From a checkpoint of a small sound classifier: log mel input.
Rows from block 15 of a small sound classifier, named by matrix and row number. Rows with one number belong to one channel. Each number is 500 + 40 x the weight over its row's rms, rounded and kept within 0 to 999. All counts start at 0. Numbers have three digits each.
After each channel's rows are labels from the 100 clips, of 14848, where the channel reaches its highest value: "responds to" is what is common among them; "peak on" is the class under the peak. Only what is clearly more common there than usual is listed. The data: synthesized solo parts of chorales (CocoChorales).
# convs1: first pointwise conv (model.blocks.15.convs.1.weight, 288x288x1), inputs 72-107
# convs3: second pointwise conv (model.blocks.15.convs.3.weight, 288x288x1, transposed), outputs 72-107

convs1.81:486654500500500500506554500500447500500439500518500500568500500500500500500500500524524500500500500550500500
convs3.81:500500500408500500500500597500500500500371500500500500500641500500500500500500500429500500500500500500500431
responds to: viola; note F#4; note F4
peak on: silence

convs1.78:500600531458500500500500500500500638508500500500500500500500500500500500518500500500500500503500500500500500
convs3.78:500500500500500500500500500500500500500500500545500571497500500500500500500500500500500500500398373500500500
responds to: cello; note F3; note G3; note C4
peak on: F3; G3

convs1.238:500314500670500500511500500500500500500500496608546500500500500500500500500500517530500500500573500460500500
convs3.238:500463500500500352500365500500500500478500500500500343500500552500500500500486500500500500500568500500500500
responds to: violin; note C#5; note F#5; note G5
peak on: C#5; F#5

convs1.108:468688500500500500500500503603500590500500500500500500500500500500485500500500500500440500521500500500500498
convs3.108:500500500500500500514500500500500500525500500500500500500500500500500500500500500491500535369500500500500500
responds to: oboe; note G#4; note F#4; note G4
peak on: silence

convs1.75:500604500388592500500475460500500575500500500500510463458500502500572500500500565500467475500532500500500500
convs3.75:500553500500603500500500500496500535500500433500500500638500500500500511372500436500500500500500500500500545
responds to: cello; note F3; note A#3; note G3
peak on: F3

convs1.33:500500500729424500500500502500500500500500500500500500573500491518500500500585500500500500499500500500343500
convs3.33:500500500448512500500500500500500500544500500500458500500500500381382500500309500500500500546500475500602500
responds to: violin; note C#5; note F#5; note G5
peak on: C#5; F#5

convs1.76:500524500459500500526500500500500500391500500455451500500506576500500500478500500500500500500500535466560500
convs3.76:500500500657514500690500500500500500634500500500447500500500606500500500424500463500500348500500500500500500
responds to: note C5; trumpet; note C#5; horn
peak on: C5

convs1.80:500637500476500500500500500476500500500500500500454500521500472500500500500500528500500500500500500514500500
convs3.80:500500500500500500500500500500500500500500500500500500505500500500500429500500500500500500500500500500500500
responds to: cello; note A3; note G3; note B3
peak on: A3

convs1.86:500634500462500485510500500500500500549500500438500500443500500500446500514500500500500500500500534500500500
convs3.86:500500500500500500500500500500500500491500500500500500500500500500500500500500500500500500500500500500500500
responds to: bassoon; note A#3; note G#3
peak on: A#3

convs1.88:500500500504500500500500500551489635500500500500501500500456449500500500500500559500500500500500500500500548
convs3.88:500500500646500500500500500500500736500755500500500500500500500500500500500500500485500500500500500533500500
responds to: cello; note C4; note A#3; note G3
peak on: silence

convs1.152:500660500351500500500500500500454649423500500500500500500500488506500499500500500500500500517500450496500446
convs3.152:500500500128500500500500500500500500500500500500500446500500500500500500500500500500500500500500500500500500
responds to: clarinet; note F5; note E5; note F#5
peak on: F5

convs1.132:503500509614518521500500500500433495500500500500500503500477500513500500500500500500500500500500500500500500
convs3.132:500500664500500500605500516485500500500500500369394500500500571500500500500500500500500399500500500500502500
responds to: violin; note C#5; note F#5; note G5
peak on: C#5; F#5

convs1.151:500365500745519500500500500500500500512500500500500500500500469500500468500500500458500500556507500400500500
convs3.151:525500485500500460438500500404500466410544407500500500529500602500438557445500500611500500500580484416500500
responds to: violin; note C#5; note F#5; note G5
peak on: C#5; F#5

convs1.64:552651500529500500478500500504500500500500485500533512500500500500500500500500500500491500500500500500500500
convs3.64:500500500500500500500500500500500500500500500500500605500500500500500500500500500500500500500609500521573500
responds to: horn; note C5; note B4; note A#4
peak on: C5; B4

convs1.187:500500500404500500500553500500500583547500500500466525430446500567500500551500500500500490500500500545500500
convs3.187:468719500500521500500500500500500500500500500500500500500500500500500500500500500500500500500500500661500500
responds to: horn; note C5; note A#4; note C#5
peak on: C5

convs1.104:558592500492500500500500500500500578500472501500500500500500500500500469500467500520522539500500532517500458
convs3.104:500500500500500673500500500500500500500500500552500500500500500565669500569500500770500500500500500500597504
responds to: cello; note G3; note A#3; note B3
peak on: G3

convs1.38:513334532712500500500500500500500494500500500500500500500500500500495500500500500500500500500500500500500552
convs3.38:576500483556517500500419461387450558500537445500550500457490500520500522481457500591500527456530451500489569
responds to: violin; note C#5; note F#5; note G5
peak on: C#5; F#5

convs1.162:500518500557500500500500586500430573529429500495500500500546504465500478500461508528482500561517500500500500
convs3.162:475572500501500453500468474500416554500500464507500500500500500415493488424434425500438500411500500500500468
responds to: bassoon; note A#3; note G#3; note A3
peak on: silence

convs1.205:500500500443500520466500500537500500500500511500500544500478500465511500519500500547500500500500500500500500
convs3.205:500500500500500500307500500500500500500488500500500500500500500500500500500569500500500500556500500677500500
responds to: cello; note G3; note F3; note A3
peak on: F3; G3

convs1.130:500381500669500500500500500500500482500500500474500565528500523500500534500500500514500500500500416391500500
convs3.130:587500454578500431471416460424443511500525422541572449481477500523462500500500500585500500500604468450500554
responds to: violin; note C#5; note F#5; note G5
peak on: C#5; F#5

convs1.150:500500500659500500500500500500500475500476500469500500500500500500500518500500464500500519500500500500500500
convs3.150:579500480500528500500409468407440500479535463587569446472500500529462543500438500500500504474494470448501545
responds to: violin; note C#5; note F#5; note G5
peak on: C#5; F#5

convs1.190:500500500422500514500500500500488643500500500500516483500500500500500500500471500500500500500500500506549500
convs3.190:500500500500500500500500500500500500500500500500500500500500500500500500500500500500500500500549500500500500
responds to: trumpet; note D#5; note F5; note C#5
peak on: D#5

convs1.60:500500454500511500500518500500500500521500500500500500500465500500495500500500500500500500500500508500500500
convs3.60:500500500500500500500500500500500500500311500500500526500500500500500536500500500500500500559500500500500500
responds to: horn; note C5; note B4; note C#5
peak on: B4; C5

convs1.197:500589592504500500506500500500495559507558500500455516500519500500500500514500500500500500500500500500500500
convs3.197:500500465611500500500500500500500500500500500500500500485500500500614500500500568500500500500500500500500500
responds to: cello; note G3; note A#3; note A3
peak on: G3

convs1.279:500422500567500546500500500419500500574500500495500500500527516500500500500500500525500500500500500500500496
convs3.279:500500500500500500500436500500416500500500469500500402500500500500500500500471500500500500500500485500500500
responds to: violin; note C#5; note F#5; note G5
peak on: C#5; F#5

convs1.169:500710500475500500455500500500500547553500549498492500500500500500500500500500500500500486500500500500500500
convs3.169:500674500500500500500500500500500500500500500500500500459500680500500500500500500500500500500500500500500500
responds to: horn; note C5; note B4; note A#4
peak on: C5; B4

convs1.113:510612500502547500500500500500500550500507500500500500502500500467493500500433500500500500500412544500500500
convs3.113:500500554500500500460463500500500510495542431500548538567556500500438566404429380533500500514500543500553500
responds to: cello; note G3; note F3; note A3
peak on: G3

convs1.128:500654500599500500510508500500500500510500500500500500500500500529500500500500500500500500500500495500500508
convs3.128:500500500586500500500500500500500311500500500500500500500500500500500500500500500500500500500500500500500500
responds to: oboe; note A#4; note C5; note G#4
peak on: A#4

convs1.268:500500500472500506435500500500468611520500463500500514500500500500500500561449500500500544504500500500500500
convs3.268:500556500500500500500500500500500422500500500500500615500500500500500500500500500500500500500500500500500562
responds to: cello; note G3
peak on: G3

convs1.136:492500500500500500500500500500500585477464497500500500500500502500487494500479465500500500500500466500500500
convs3.136:500507500500500500500500500500500500500500525500500500500500500430500389539500532500500500417500475450500500
responds to: note C5; violin; note A#4; trumpet
peak on: C5

convs1.44:500694500443500500500500500568500611500500411500520500500500500500500487500500444500543500500500524500500500
convs3.44:666436500544631500415500426500500500500500500500500500500500632500500421500500500500500500500500500393500500
responds to: cello; note G3; note F3; note A#3
peak on: F3

convs1.272:500500415505500500500513500505528696500551500481500500500500500484500500500500470500500500500500500500500556
convs3.272:500500500500500500563680500500500500500500410500500500500500500500500500500500500520500500500500500318500500
responds to: viola; note F#4; note G4; note G#4
peak on: silence

convs1.57:500616500423500482437500500500500602500500500500547500500499500555500634500500500500500500500500538500563500
convs3.57:500500500500500500500500500500438500526500500500500500419500500502450500549500500527436500500500500385500500
responds to: clarinet; note D4; note F#4; note D#4
peak on: F#4

convs1.181:500377485509500483500496500500500456507488500500500500500500500500470500500500500538500500427601500500500500
convs3.181:421500500443498500500500508542500501500500515445500529500498406434535464496517487425391456503393500568500444
responds to: violin; note C#5; note F#5; note G5
peak on: C#5; F#5