From a checkpoint of a small sound classifier.
Data: trained on synthesized solo parts of chorales (CocoChorales), 39062 training examples, 24.2 epochs.
Rows from block 14 of a small sound classifier, named by matrix and row number. Rows with one number belong to one channel. Each number is 128 + 32 x the weight over its row's rms, rounded and kept within 0 to 255. All counts start at 0. Numbers have three digits each.
Before each channel's rows are labels from the 100 clips, of 14848, where the channel reaches its highest value: "responds to" is what is common among them; "lies over" is the class under the peak. Only what is clearly more common there than usual is listed. The data: synthesized solo parts of chorales (CocoChorales).
# convs1: first pointwise conv (model.blocks.14.convs.1.weight, 288x288x1), inputs 0-143
# convs3: second pointwise conv (model.blocks.14.convs.3.weight, 288x288x1, transposed), outputs 0-143

responds to: violin; note C#5; note F#5; note G5
lies over: C#5; F#5
convs1.173:128138128128128128128128128000125083073128132128128153128128128128128128128255128128128127128128128128128128154000097128128128128122128128077128128128100128128128228133128128128128128128128082167128128128128109128045131075128128128128128128128121128148128128136128128162128128128128128128193128128128128200143128176128128128043128128072128128255128128128128128109128128128121085137128128128128128128128128128134128128128229128128128
convs3.173:144128092149128128128128145128104142137128128111102128128128125147046086088144036128101128130124098101147128167128113128128114128128088058134128108148120080128128153118128128152128071128168128049085072067128128146128177138162106128036113069128098128128128128098128128128181085111128128150083040113153096101137083101114170128088128100091104060128128128123128128119128080128107128128113150140097075128099164128128083154104128147157155

responds to: oboe; note A#4; note C5
lies over: A#4
convs1.94:132128139159128093128128128198128128128128172085117107128128128255128128128000128128128128160128159128128128128255128128128128128128104128128128133128128128128172128128128128128128128128128128086128128128128128128164122138128214128184128128128091154041128119159128128183138171128128187128128128147130128128132128128149128128128128114128150149000102128128128128128128128128128128128128128128128128090097121128000128128128128128128128
convs3.94:128128128128128128187000128128128128128128128128128128128128128128128128128128128128128255128128000128128128128128128128128128128128128128216128128128128128128128128128128128128128000128128128128128128128128128128128128251200000128128128128128128128128128128128128128128128128128128128128128104128128128128136128078128128128128128128255128128128128128128128128128128128128128156128128128128128128128128128128128128243128128128128128

responds to: oboe; note A#4; note G#4; note G4
lies over: silence
convs1.93:128128132128128000125128128214133128128128108128130128128149144247117128128000128128128129128128128009128128128244128117105128101116128128128131128128128105135252040128128128128138128070128128134128128142149135128221128205136163171148028128152128128098130138128128128128128128128128128085128161128128115128128128113128128128145128128128141128000128125128128128128096135128128227128128128155128128145128128128014128172152077162147128
convs3.93:128255132108114153128170182128128200128128177128100128185128128128128128128128147128128092128128192128128128128115128067204128128128128128128140225160128128195128128128194085128128191128113229128128128128128104111128128128128128062128202128128093128128128128128133128128076128128128128094182166211133128128128131128128128108128200168128128178128128166211214128094128128128102128128128128184167165128152128147128128128207128162128155

responds to: bassoon; note A#3; note C#4; note G#3
lies over: A#3
convs1.174:128139128128128128124128128169225128123128128175128128145128128255128128128000128128128113128050128128128128128255202166101128128128128133128118128128128128128128019145128128128128128128128079128128128128128128128128128128128128128128128128128128127128128128128128128128128128156142128094128128128128128128144128128144128128128108128128128128000128128128128128128170128128128249128128128128128128128128128100049148128128073128128128
convs3.174:128128091128128128128128128128128255128128128128128128128128128128128128128128203128128128128128128128128128128128128128128128128128128128128128128128128128128128128128128128128128128128128128100128128128128128128128128204128128128128128128128128128128128128128128128128128128128128128255128128128128128128128128128128128128128128128128128128128128128128128128194128128128095128128128128128128191128128128128128128128128128128128128

responds to: tuba; note A3; note A#3; clarinet
lies over: A3
convs1.251:091128128128128086128128128176128128119128182113077118128128128255128128128000160128128128128128128128128128128255128177128128128128128128128128165128185128128128000094221128128128128128128128128090128128128128139210120112040093128109128128128128154000115128128142154128128128128158128128128157128189128128128085128135128128128128128115128111000150128150128128128128128128128128128128128128120128055128128128000128128128128105128128
convs3.251:128128128128128128202128128128128128162128128128088128128128128128128128128128128128128128128168128148128128128128128128128128128128128128128128128128128128128128126128128128128128128128128128128128128128128128128128128128128144128128128240224128128255255128128128153128128128128128128128128128128128128128128128128000128128128128168233128128128128128128138128128128128128128128128128128128045128128128128128128144219128128128128128

responds to: violin; note C#5; note F#5; note G5
lies over: C#5; F#5
convs1.223:128187128128128128128128128057128128128141128128128128072128128128128097130255176128128053128128067128128128124010074149128128128128128128186128184128128128128029246128128143108128128128132128128203128128128128128128128026128128128128128088128128128169113128128128128086132128128137128128128128128128138128128128096128128125128128067128128128255128128128128128047128128144128128137143128128128128088114128128227119128128232128128128
convs3.223:128128051128128128203103128128128064046128012128128232098128128128128128128128128128128128128128128128077128128122128128128128128128128107128128159222128128128202128128128102174099128158128054128128128144128128128128087076128128128128128128128128128128128128128128070059143128134128128078128009128128128128128128128128128128128000128072175128128128069128128128150118165029128128128128128128128128128138128094128128128078128135190086

responds to: oboe; note C5; note B4; note C#5
lies over: C5; B4
convs1.281:128131128069103089120128019128128116128128103128128128128128128255128128128000128128100128132128128063161128057255190128164128128128128128128128128128128128128128128128128121166128116128128128128128128128095128146128128162128128143128128140128128128030063128128126128128128177110146173128128128128128128180085128128128203128128128128082128128000128128128080126139128128128128128182128128060128128087097128113000128128128124128128128
convs3.281:128255128128128128128128128128128128128128128100128146128128058128128128128128128128128128128128128124128128128128139000128128128128128128128128128128128128128248128103173128128028128128128128128128128128128128183128128128128128128128128128128128128128128128128128128128128128128128056128128128128128128128128128128128128128128128128128128128128128128128128128140128128128128128128128128128128128128128128128128128128128128128128128

responds to: oboe; note G#4; note A#4; note A4
lies over: A4
convs1.4:204126128128128128128128128128128128128128128128128128128128128128128128128000128128129143128135109000118128128238128128128128196128128170128128089146115150128201128128216128113123128128164128128128128160130152128223128150102128128128128128128143128023046157126128220128128128128128128128128128128128128128128128164128128166128078028140128128000198128128128128128128128128117128120128128128128128128128128128037073128128128128128152
convs3.4:128128128041128128128128127128128128132128128128128128128128128128128128128004128128128128128128128128128128128102128128128128128128128128128128128128128128128004128128128128128128128128128128128255128128128128128032128128128041128128128128128128128128128128128128128158128128128128108128128128128027128128128084128128128128128128128104242128128119178128128128128128128128128128128135128128128104128128074128128128128128128128128128

responds to: viola; note G4; note G#4
lies over: G#4; G4
convs1.55:128128130173128067128128128216128097174128128128128109128128128255128128128014128128127128128128128128146128033255156128128128110128128128128157128128128128128162033128128138159131128142128128128040128128128157128128152128128147128128064128107083125128127128128188128128128169128137128128128128128128128128128128128088128128113128128136128128000128128128128169128128128128128128088107128128216128128128128128000128128128032053128129
convs3.55:128128128128128128128128128128128128090128128128128128128128128128128128128128128122128108134217128106128128224128128128128128128105128128128227128195128128128128000128128128128128128128128128128128128128128128128128128128128128128112000128128128128128128128128128128232128128128128128020128128128128128128128128128128128128128128022032128128054128128128128128128128128128128128128128128128128128128128128128128128043128128128128162

responds to: violin; note C#5; note F#5; note G5
lies over: C#5; F#5
convs1.45:128131128128128138128128128000128148128128163128128145138106128010128128131255127128128128128128132128128128128025003128128128128219124128106128128128128128128087233128149128160128128199128128128149128128123128128128128032086128128128128128128128128211128128128150128128107128128149128128128128128136128128128128128128128141128128128128128128245128128151128154128167128128128029128128128128076128128128128116221128165128204128128128
convs3.45:193128128128128128115128119128187128128128172090181128128128128128128157128107128128165186128128096161105080126128198167103071128128174150091128128128128160125128121159095167128192128101095128134128149128128177050128116163128128139128128164128173172224144128039088177167120134128156128101092118103051128176103181128083088128157148139128180128128128128128151128152088150128169164177128082109128168158088128067198156077117161090087050

responds to: oboe; note C5; note A#4; note B4
lies over: C5
convs1.39:128086128128128112128137128128128101128175144131128114128128128255128128128000178128128128128128128128128128128255229128128131128128128128128128143128128128128128128128097128128128169128128128155128128128128128128128128128128207128074052128130128128128104134128128128128128144121128112117128062128128128128128128024128128128128128128128128119000128128128128128128128128128123128128128067122127128128128128128009128128128128128128128
convs3.39:128128128128128128128128128128128128128128128128128255128128128128128128128128255128128128128128128128128128128128128128128128128128128128128128128128255128128128128128128128128128128128000128128128128128128128128128128128128128128128128128146128128128128128140128128128128128128128128128128128128128128128128128165128128128128255128255128128128128128128128128128128128128128128128128128128128128128128128128128128128128128128128128

responds to: viola; note F4; note G4; note F#4
lies over: F4
convs1.34:149114128128189135128128128178128111116128092049126088128128128128128128128000128119128128128128164128128128128244219128128128128111128128128128128128128128128145000136128128194128169136128128128128128149128134128187128128128128128161128128140128118124088114128128147146128128128128128128104128128101128128109128142128128148186128128125128128000128115128128128095128128112109231087128128128128158128096128128006128128128091114128117
convs3.34:128128128128128128040117128128128128128128128128128128128128128128054128128128128128128128000128128128128181128188128128128128128128128128128128128128128184128088128128128128179128128128128128128128128128128128128128128128128128128128128128128128128128128251128128128000128128191128128188128128128128128128128128128128128128128128128128128128137128128128128128137128128128128056128185128255128128128250128128128128128128128128128128

responds to: violin; note C#5; note F#5; note G5
lies over: C#5; F#5
convs1.213:128128128208128119128128162000128128128128128128092135128128192023128157128255128128128128128128128128128128128009043128128128128128128128128128128128023128128071255128128117128128129128128071128128128128134147128000128088128166128128128128128137128128101128128128128128128128101142128128122114128128128128128117093128128128128128128128128128255159128128128128124128112128128128128128128128128148128128128128174128128122242111128128
convs3.213:128128128128179128128094128046128128128128142191054128169167102128128128088128138128128128128153128105171128145128128036128128075128128164161081163128151128166128128128161057127085133128196133070084035128128073139128128128134128128128173071105128087128167162165148045083129126128128128192128128128128091128128079102128128128104128103128016128128128074128088128128128164128033128128128220128128099110128128198128082128128128128128128

responds to: oboe; note C5; note B4; note A#4
lies over: C5
convs1.27:128128162124128000128128128241128144147170128128098098128099128218128128109000128128128128128128152107128128091255163128133128128161128128092128128128111128128128029128128128128128120128128128128136128128128128128128128128128124128128128185128128128087088128128128128128154128128088128128128128128128128111128128128128128128128041128128128191000128147128128128128087118128128197128128128085128128128132128128000128128128060128121128
convs3.27:128128213128073128128128128081128128128128128128128128128043128128128128128128128128128128128128128128156128128128128128128128128128128243128128127128128128219128128128128003048099128137128206123128128203128128128128128128128128063128128128128128128080128128195128128128128128128128152049225128128128128128128128128128128128128128128128128128128128153190128128072128128128028128128128128128128128183128128128128128128128128128128128

responds to: trombone; note G#4; note F4; note G4
lies over: G#4
convs1.253:144128128128140008128126126232139128128093133128125128128128128227128128089025128128128128083128143061193069093248136128128080109128143128128164128128128128128249042128174000128128128128140128128106128093128121128128122147128201128132128128063128128076093128163146128137128128141128128128128164128127128128174128128128128128085128128128128104006115178128167128128118128157118241116128128128128128075128128128011128128128091128128128
convs3.253:128128128128128121087171189128134128128128128172128197128128128125201128128070128128128128128128128097128167128050136093190128141178128128186128165128128128189059128128203128128128137128128192159128128172128128128088128089128180128128128170128128189056128128175148128128128128128186128110227191203160128128128130128128043128179206128128128152128128128208178128128138128105128160147128152205128147128203119128026128128128128160123163