config = dict(
    kernel_size=13,
    widths=[192, 240, 288],
    final_lr_fraction=0.01,
)
Rows from block 11, named by matrix and row number. Each number is 500 + 50 x the weight over its row's rms, rounded and kept within 0 to 999. All counts start at 0. Numbers have three digits each. After the name is the row's rms in percent of the matrix's.
# convs2: second depthwise width-13 conv (model.blocks.11.convs.2.weight, 240x1x13), a 13 kernel
convs2.0 021:533503523516512491410365537509528491542
convs2.1 021:567537445430406522507527525533499535424
convs2.2 107:503494502491514508548542554566578582589
convs2.3 142:538527523508504493493501531545582593606
convs2.4 169:464462498502591604567560534525497498473
convs2.5 098:464466491492571598516525486490445439414
convs2.6 025:578558508487469411474470429435478477547
convs2.7 034:510521498485388395548569519516503498477
convs2.8 311:526525531532556556556557560559559558552
convs2.9 015:432484426439476468390462489473485460475
convs2.10 080:516523524526395377537503490469510489540
convs2.11 015:456491531503514457567623457496428521479
convs2.12 126:491494475472434428417411444454475475496
convs2.13 047:520507488483442433464434556514573539589
convs2.14 026:471490482498424442435461440477515567586
convs2.15 095:460468494505602619496508474488463467457
convs2.16 021:493496473451432412535548560562548509560
convs2.17 016:518589430456503475436405473452514488482
convs2.18 046:467501469503576635431496501532489502481
convs2.19 070:494474501478562556596586476478457463443
convs2.20 029:465502475498393392455497475461449471507
convs2.21 114:477485491497560566537543468474431431403
convs2.22 063:490510490490397377471480487497520534559
convs2.23 029:538498515484498456551553432457411453417
convs2.24 024:514521464507507531577580537539488557605
convs2.25 057:478471481498531551582581485483443441418
convs2.26 076:530524493482428420398424466475485479478
convs2.27 031:467508520548590626442473503510499509520
convs2.28 041:505484489460585574460469538548560574549
convs2.29 202:507506511516544558577583571562548542530
convs2.30 078:530530507481421375457450473471506505548
convs2.31 110:476478486500571571555545481473441432417
convs2.32 110:508510502507460442393387462470514507527
convs2.33 066:486482492500582598514566459488439450445
convs2.34 086:521527490487390387510523511509527537556
convs2.35 019:518494497474550523433417546490512525619
convs2.36 107:461470490512558570547547513497450434399
convs2.37 012:530485530518590572455533463594497546538
convs2.38 043:516513470478593627449493465519480537496
convs2.39 146:526518526516526522531531564561580577586
convs2.40 103:465477490497598602519521480486455454428
convs2.41 036:517513522523552494609544459427432447505
convs2.42 122:444455469485558588524556485493448454421
convs2.43 062:532535512494419392493480542525552539569
convs2.44 049:496495478491594600464497484490430451436
convs2.45 079:491486501498556579594600502498465471454
convs2.46 117:550550550547542528504486464445433423427
convs2.47 036:507503521521415417577552500474449435463
convs2.48 098:454466482493578593513514460473439451428
convs2.49 059:508525473494389399550567531511490480494
convs2.50 109:515518501504387370500489492483519512535
convs2.51 173:535533512515410399475469526519549547565
convs2.52 073:516526516510444444435429570552563548542
convs2.53 013:532509433443392530477546500514456447561
convs2.54 109:441452483503564589563564534519485471437
convs2.55 047:475481480494502524579587453476429443426
convs2.56 136:467462479480589616499528482499460472434
convs2.57 063:502487464471554597502564513511461440410
convs2.58 012:472486456442448483424388490533453487463
convs2.59 024:529517486489374404515551510479467462499
convs2.60 019:463480473494500489614603519506505530570
convs2.61 045:530541540536526504519522428422417436442
convs2.62 053:498523486511401411444461536533545538558
convs2.63 297:514514523522553562572572571561549542535
convs2.64 328:517519527533557567572570564557546541533
convs2.65 087:462454494498600611546537505497479478454
convs2.66 106:466465466478588614512526481492456468440
convs2.67 035:512529501501385398488475479447487471553
convs2.68 025:487528528536519485420432487505549556610
convs2.69 034:493482498474550531411404525550560547542
convs2.70 054:470460495465605604509540468493466477449
convs2.71 141:543542537531539527549548555556563568569
convs2.72 038:502517468520561613463482565570537518457
convs2.73 296:483482472470446442440441431437440449456
convs2.74 141:523521517512393382506485505489528528560
convs2.75 069:512494528511632607544520492495506515506
convs2.76 059:468474484497550551598574504468437443456
convs2.77 265:496495488479451434420415430441462465479
convs2.78 091:508503514513443422444435556541564559553
convs2.79 024:520526488491393415495492529540567530568
convs2.80 055:513522489514378392542523516470491465520
convs2.81 096:468468501511607615534523488489468474457
convs2.82 036:463470452487516558555606529558476482430
convs2.83 104:515518516511408398470452524516550545563
convs2.84 111:472463493489581586527527472475430445426
convs2.85 035:470477486507581634479514503529465479445
convs2.86 117:455460460485545593552558477491453456425
convs2.87 013:543503458476511563489612531542478588475
convs2.88 199:496499510516568586585587558541511506488
convs2.89 048:483496488506600615475475486472457462442
convs2.90 069:491490502502602617452483461486470481448
convs2.91 027:416483517550549587551575484483464469463
convs2.92 056:481498463495382407555543509487483450482
convs2.93 172:506506518522552557557558570561564556556
convs2.94 043:573577542534425408505486527469506481542
convs2.95 050:511497529499414358522495506481513500554
convs2.96 070:499483524511577581527527445448432449432
convs2.97 064:510520504513391384487487516514546534550
convs2.98 099:542543502503409401464458516511546534564
convs2.99 046:516528451480401463494443543515553546584
convs2.100 025:474511547567418387531508500453483458509
convs2.101 101:462458477482578602525541487503456461422
convs2.102 040:514511504500590589433403501510501483456
convs2.103 168:500503481479426425429440434447454461465
convs2.104 018:484509454468564546392407468479482485474
convs2.105 059:502499493495392398572556500481491485538
convs2.106 044:496514467488376395507548526525513511529
convs2.107 110:456460475488583614513519486489460470430
convs2.108 107:532538512502426412432444506512541546570
convs2.109 077:500502505501565556533571438457437450417
convs2.110 020:576575537529456445421421482506521515515
convs2.111 050:551550518510425421415431527520536521514
convs2.112 020:514532459470440406565574466456492463546
convs2.113 069:525524519516385385527486523502525520544
convs2.114 065:500493479488379385543521505483514514533
convs2.115 021:491471479462423426582533511469431434478
convs2.116 034:520519488479431395553524536516539559573
convs2.117 033:450477491497578592480503481496436456410
convs2.118 035:497475507487613619524534490525479512459
convs2.119 019:592526517465514512507425436421486464564
convs2.120 064:516530500511452449479477577561575572570
convs2.121 166:458465462468461467462459441435431434434
convs2.122 050:501493500521487495598616536494451451450
convs2.123 026:486514429475419452489404481417484471505
convs2.124 058:491464499482617607516541474510471492454
convs2.125 048:505495490489563578489510559582562574549
convs2.126 273:477480472475458456451441434433435437440
convs2.127 040:489482499499538527552589459478435436407
convs2.128 038:468476458450394395518520523519520516546
convs2.129 018:496502538550485473523586562568552473412
convs2.130 146:473480497507557560538544495488435430391
convs2.131 087:525534483502388394459473488512525538546
convs2.132 023:569575570570463420458518486477481505461
convs2.133 118:535527531518513498518513548552584580601
convs2.134 086:458446501500604600526527489496457475446
convs2.135 011:398508506570431485463547573543536497502
convs2.136 022:554524465441457453486493521502574588579
convs2.137 028:528499543518599599532543468477469482436
convs2.138 016:473462564550567556443455524584502542462
convs2.139 094:516515510522389391535520510501542532553
convs2.140 018:457496501486415413567566493532429496470
convs2.141 080:551557554540525504476456438430433436460
convs2.142 080:452440494489601594541537499491466473450
convs2.143 034:509526504494545524423371443446488485492
convs2.144 054:510511530526414411483478525506560554585
convs2.145 028:485510512491605598497512453497469478414
convs2.146 063:496503498500423416503450542512567538595
convs2.147 113:557558510498413399449462467476505507546
convs2.148 094:470480504508597596518517483482444448426
convs2.149 088:523534495501405404435454520523543533548
convs2.150 213:484483476475445438431426432437453455471
convs2.151 087:556549523502425399464462473479523532572
convs2.152 037:501508500514607620431482478491479510483
convs2.153 116:464472493496574574535531472477439440408
convs2.154 230:515510523522562567557563565569554552532
convs2.155 057:466461517512610610540537482496467492473
convs2.156 083:527544487491401407443455510517544536546
convs2.157 011:415481488583427522563485564509543511541
convs2.158 070:478459500486619611519514512521504506451
convs2.159 079:547518521500475449446445558551574565569
convs2.160 064:490493499499622608468471482487461481459
convs2.161 020:497494523526436349528523514472516464521
convs2.162 024:476501446498440491441391527504574523556
convs2.163 101:453450480488586603548536512507475473435
convs2.164 115:460465482483588599542557493505470473430
convs2.165 094:460453505500598611543548525532494516475
convs2.166 025:497501498500595600525471440451441462465
convs2.167 143:503505497496476467438445436433429429428
convs2.168 057:464478506532594624472501465486463481460
convs2.169 056:576538554512507442512482424420437454497
convs2.170 098:470476485501596616531537519512479476434
convs2.171 022:460460446447545592419474439459492487483
convs2.172 029:502488485453604615458471491534517541503
convs2.173 063:543535518507411400502500532522556543568
convs2.174 035:480499462493600616491502498498466477427
convs2.175 027:498527539593538519390424505517531520515
convs2.176 086:522501486470501497571567568574561563560
convs2.177 083:517502517502590592592575532499496496483
convs2.178 011:609488479392523505522527447512443515492
convs2.179 013:492490408472440456443529470468450479593
convs2.180 075:483480506498590600526516471461442448434
convs2.181 044:457453460486515599508522495493458431402
convs2.182 085:491491485496547555537527448457420420414
convs2.183 158:508511490485439422430439439444450454454
convs2.184 134:561557540523443399461460489484526532568
convs2.185 154:504502524524575584563551552552549549543
convs2.186 057:470483503522564596573567497481458448446
convs2.187 211:511506497491454438422414428434458466482
convs2.188 037:527511478475437442453459525525564568596
convs2.189 036:515523504504408398481430470463510533563
convs2.190 219:507502515514550560569568571564557551540
convs2.191 038:444466450477483522563560477482419419446
convs2.192 052:479499499516526516586577446438421453451
convs2.193 236:497495507511550559575581576564546536528
convs2.194 085:516493502493552547552563571582557562541
convs2.195 037:435431447451509528566583461489457468460
convs2.196 070:502524482502398400458459499509535528576
convs2.197 140:498499513515569578583567560552543535523
convs2.198 190:462468460464449454450455445444438439435
convs2.199 035:485471509530619607502509527518498473445
convs2.200 083:485490505511610619488498488496458470449
convs2.201 023:524492489446512488599601451459438475500
convs2.202 172:471475472473458458444437436435437440445
convs2.203 067:509524499498389400552543511514518524562
convs2.204 118:487480502513581597587580533524498505490
convs2.205 077:488493496507576598530522461459425436448
convs2.206 107:538539518507436412441440498507547544577
convs2.207 039:510503498465617604445472528518517511463
convs2.208 206:530533501495410392429445470488508517536
convs2.209 081:529524504492434420452452520518565565581
convs2.210 057:479472487492553567562560499490447436404
convs2.211 087:457464468472481488416431444446448449437
convs2.212 054:502518483507379399555551496485494488527
convs2.213 064:503513508513384381498485532521534526532
convs2.214 173:539538522517410405484475535519548538574
convs2.215 067:539527492468405392450435466481500510506
convs2.216 063:497482502491619614460504491520482502451
convs2.217 042:494479531494635606488479494519516518502
convs2.218 093:494505475488438440423440447451447443441
convs2.219 104:483488499503615628489505479490474484472
convs2.220 156:552546529513441414456456524515552553576
convs2.221 064:447433468469514538575579568560525527503
convs2.222 092:479470486481585601538558464483459462439
convs2.223 025:574562511497457434484469484502527544613
convs2.224 218:508500491479449435416418431446459468471
convs2.225 107:538535509497401390485465506498540534560
convs2.226 033:480521475516374391493497512508512520545
convs2.227 109:567562539524442421433445473487521528554
convs2.228 081:482469501507603614502519505516475478424
convs2.229 012:530424528494526560595544595489508485478
convs2.230 246:477477469469449447435436436442445447450
convs2.231 069:479482495498589613486508441462458475441
convs2.232 027:492493478527556564407385505509500497545
convs2.233 060:569554538505439397521483473455516521570
convs2.234 079:502500525525546533508489457441421412408
convs2.235 137:512517490496404401422438474482510513541
convs2.236 023:505516519537379414486457497481517531570
convs2.237 039:528493510475444403502481532494554552606
convs2.238 053:517540529547445421469458521521568548588
convs2.239 027:501516542598557564455437568515550508513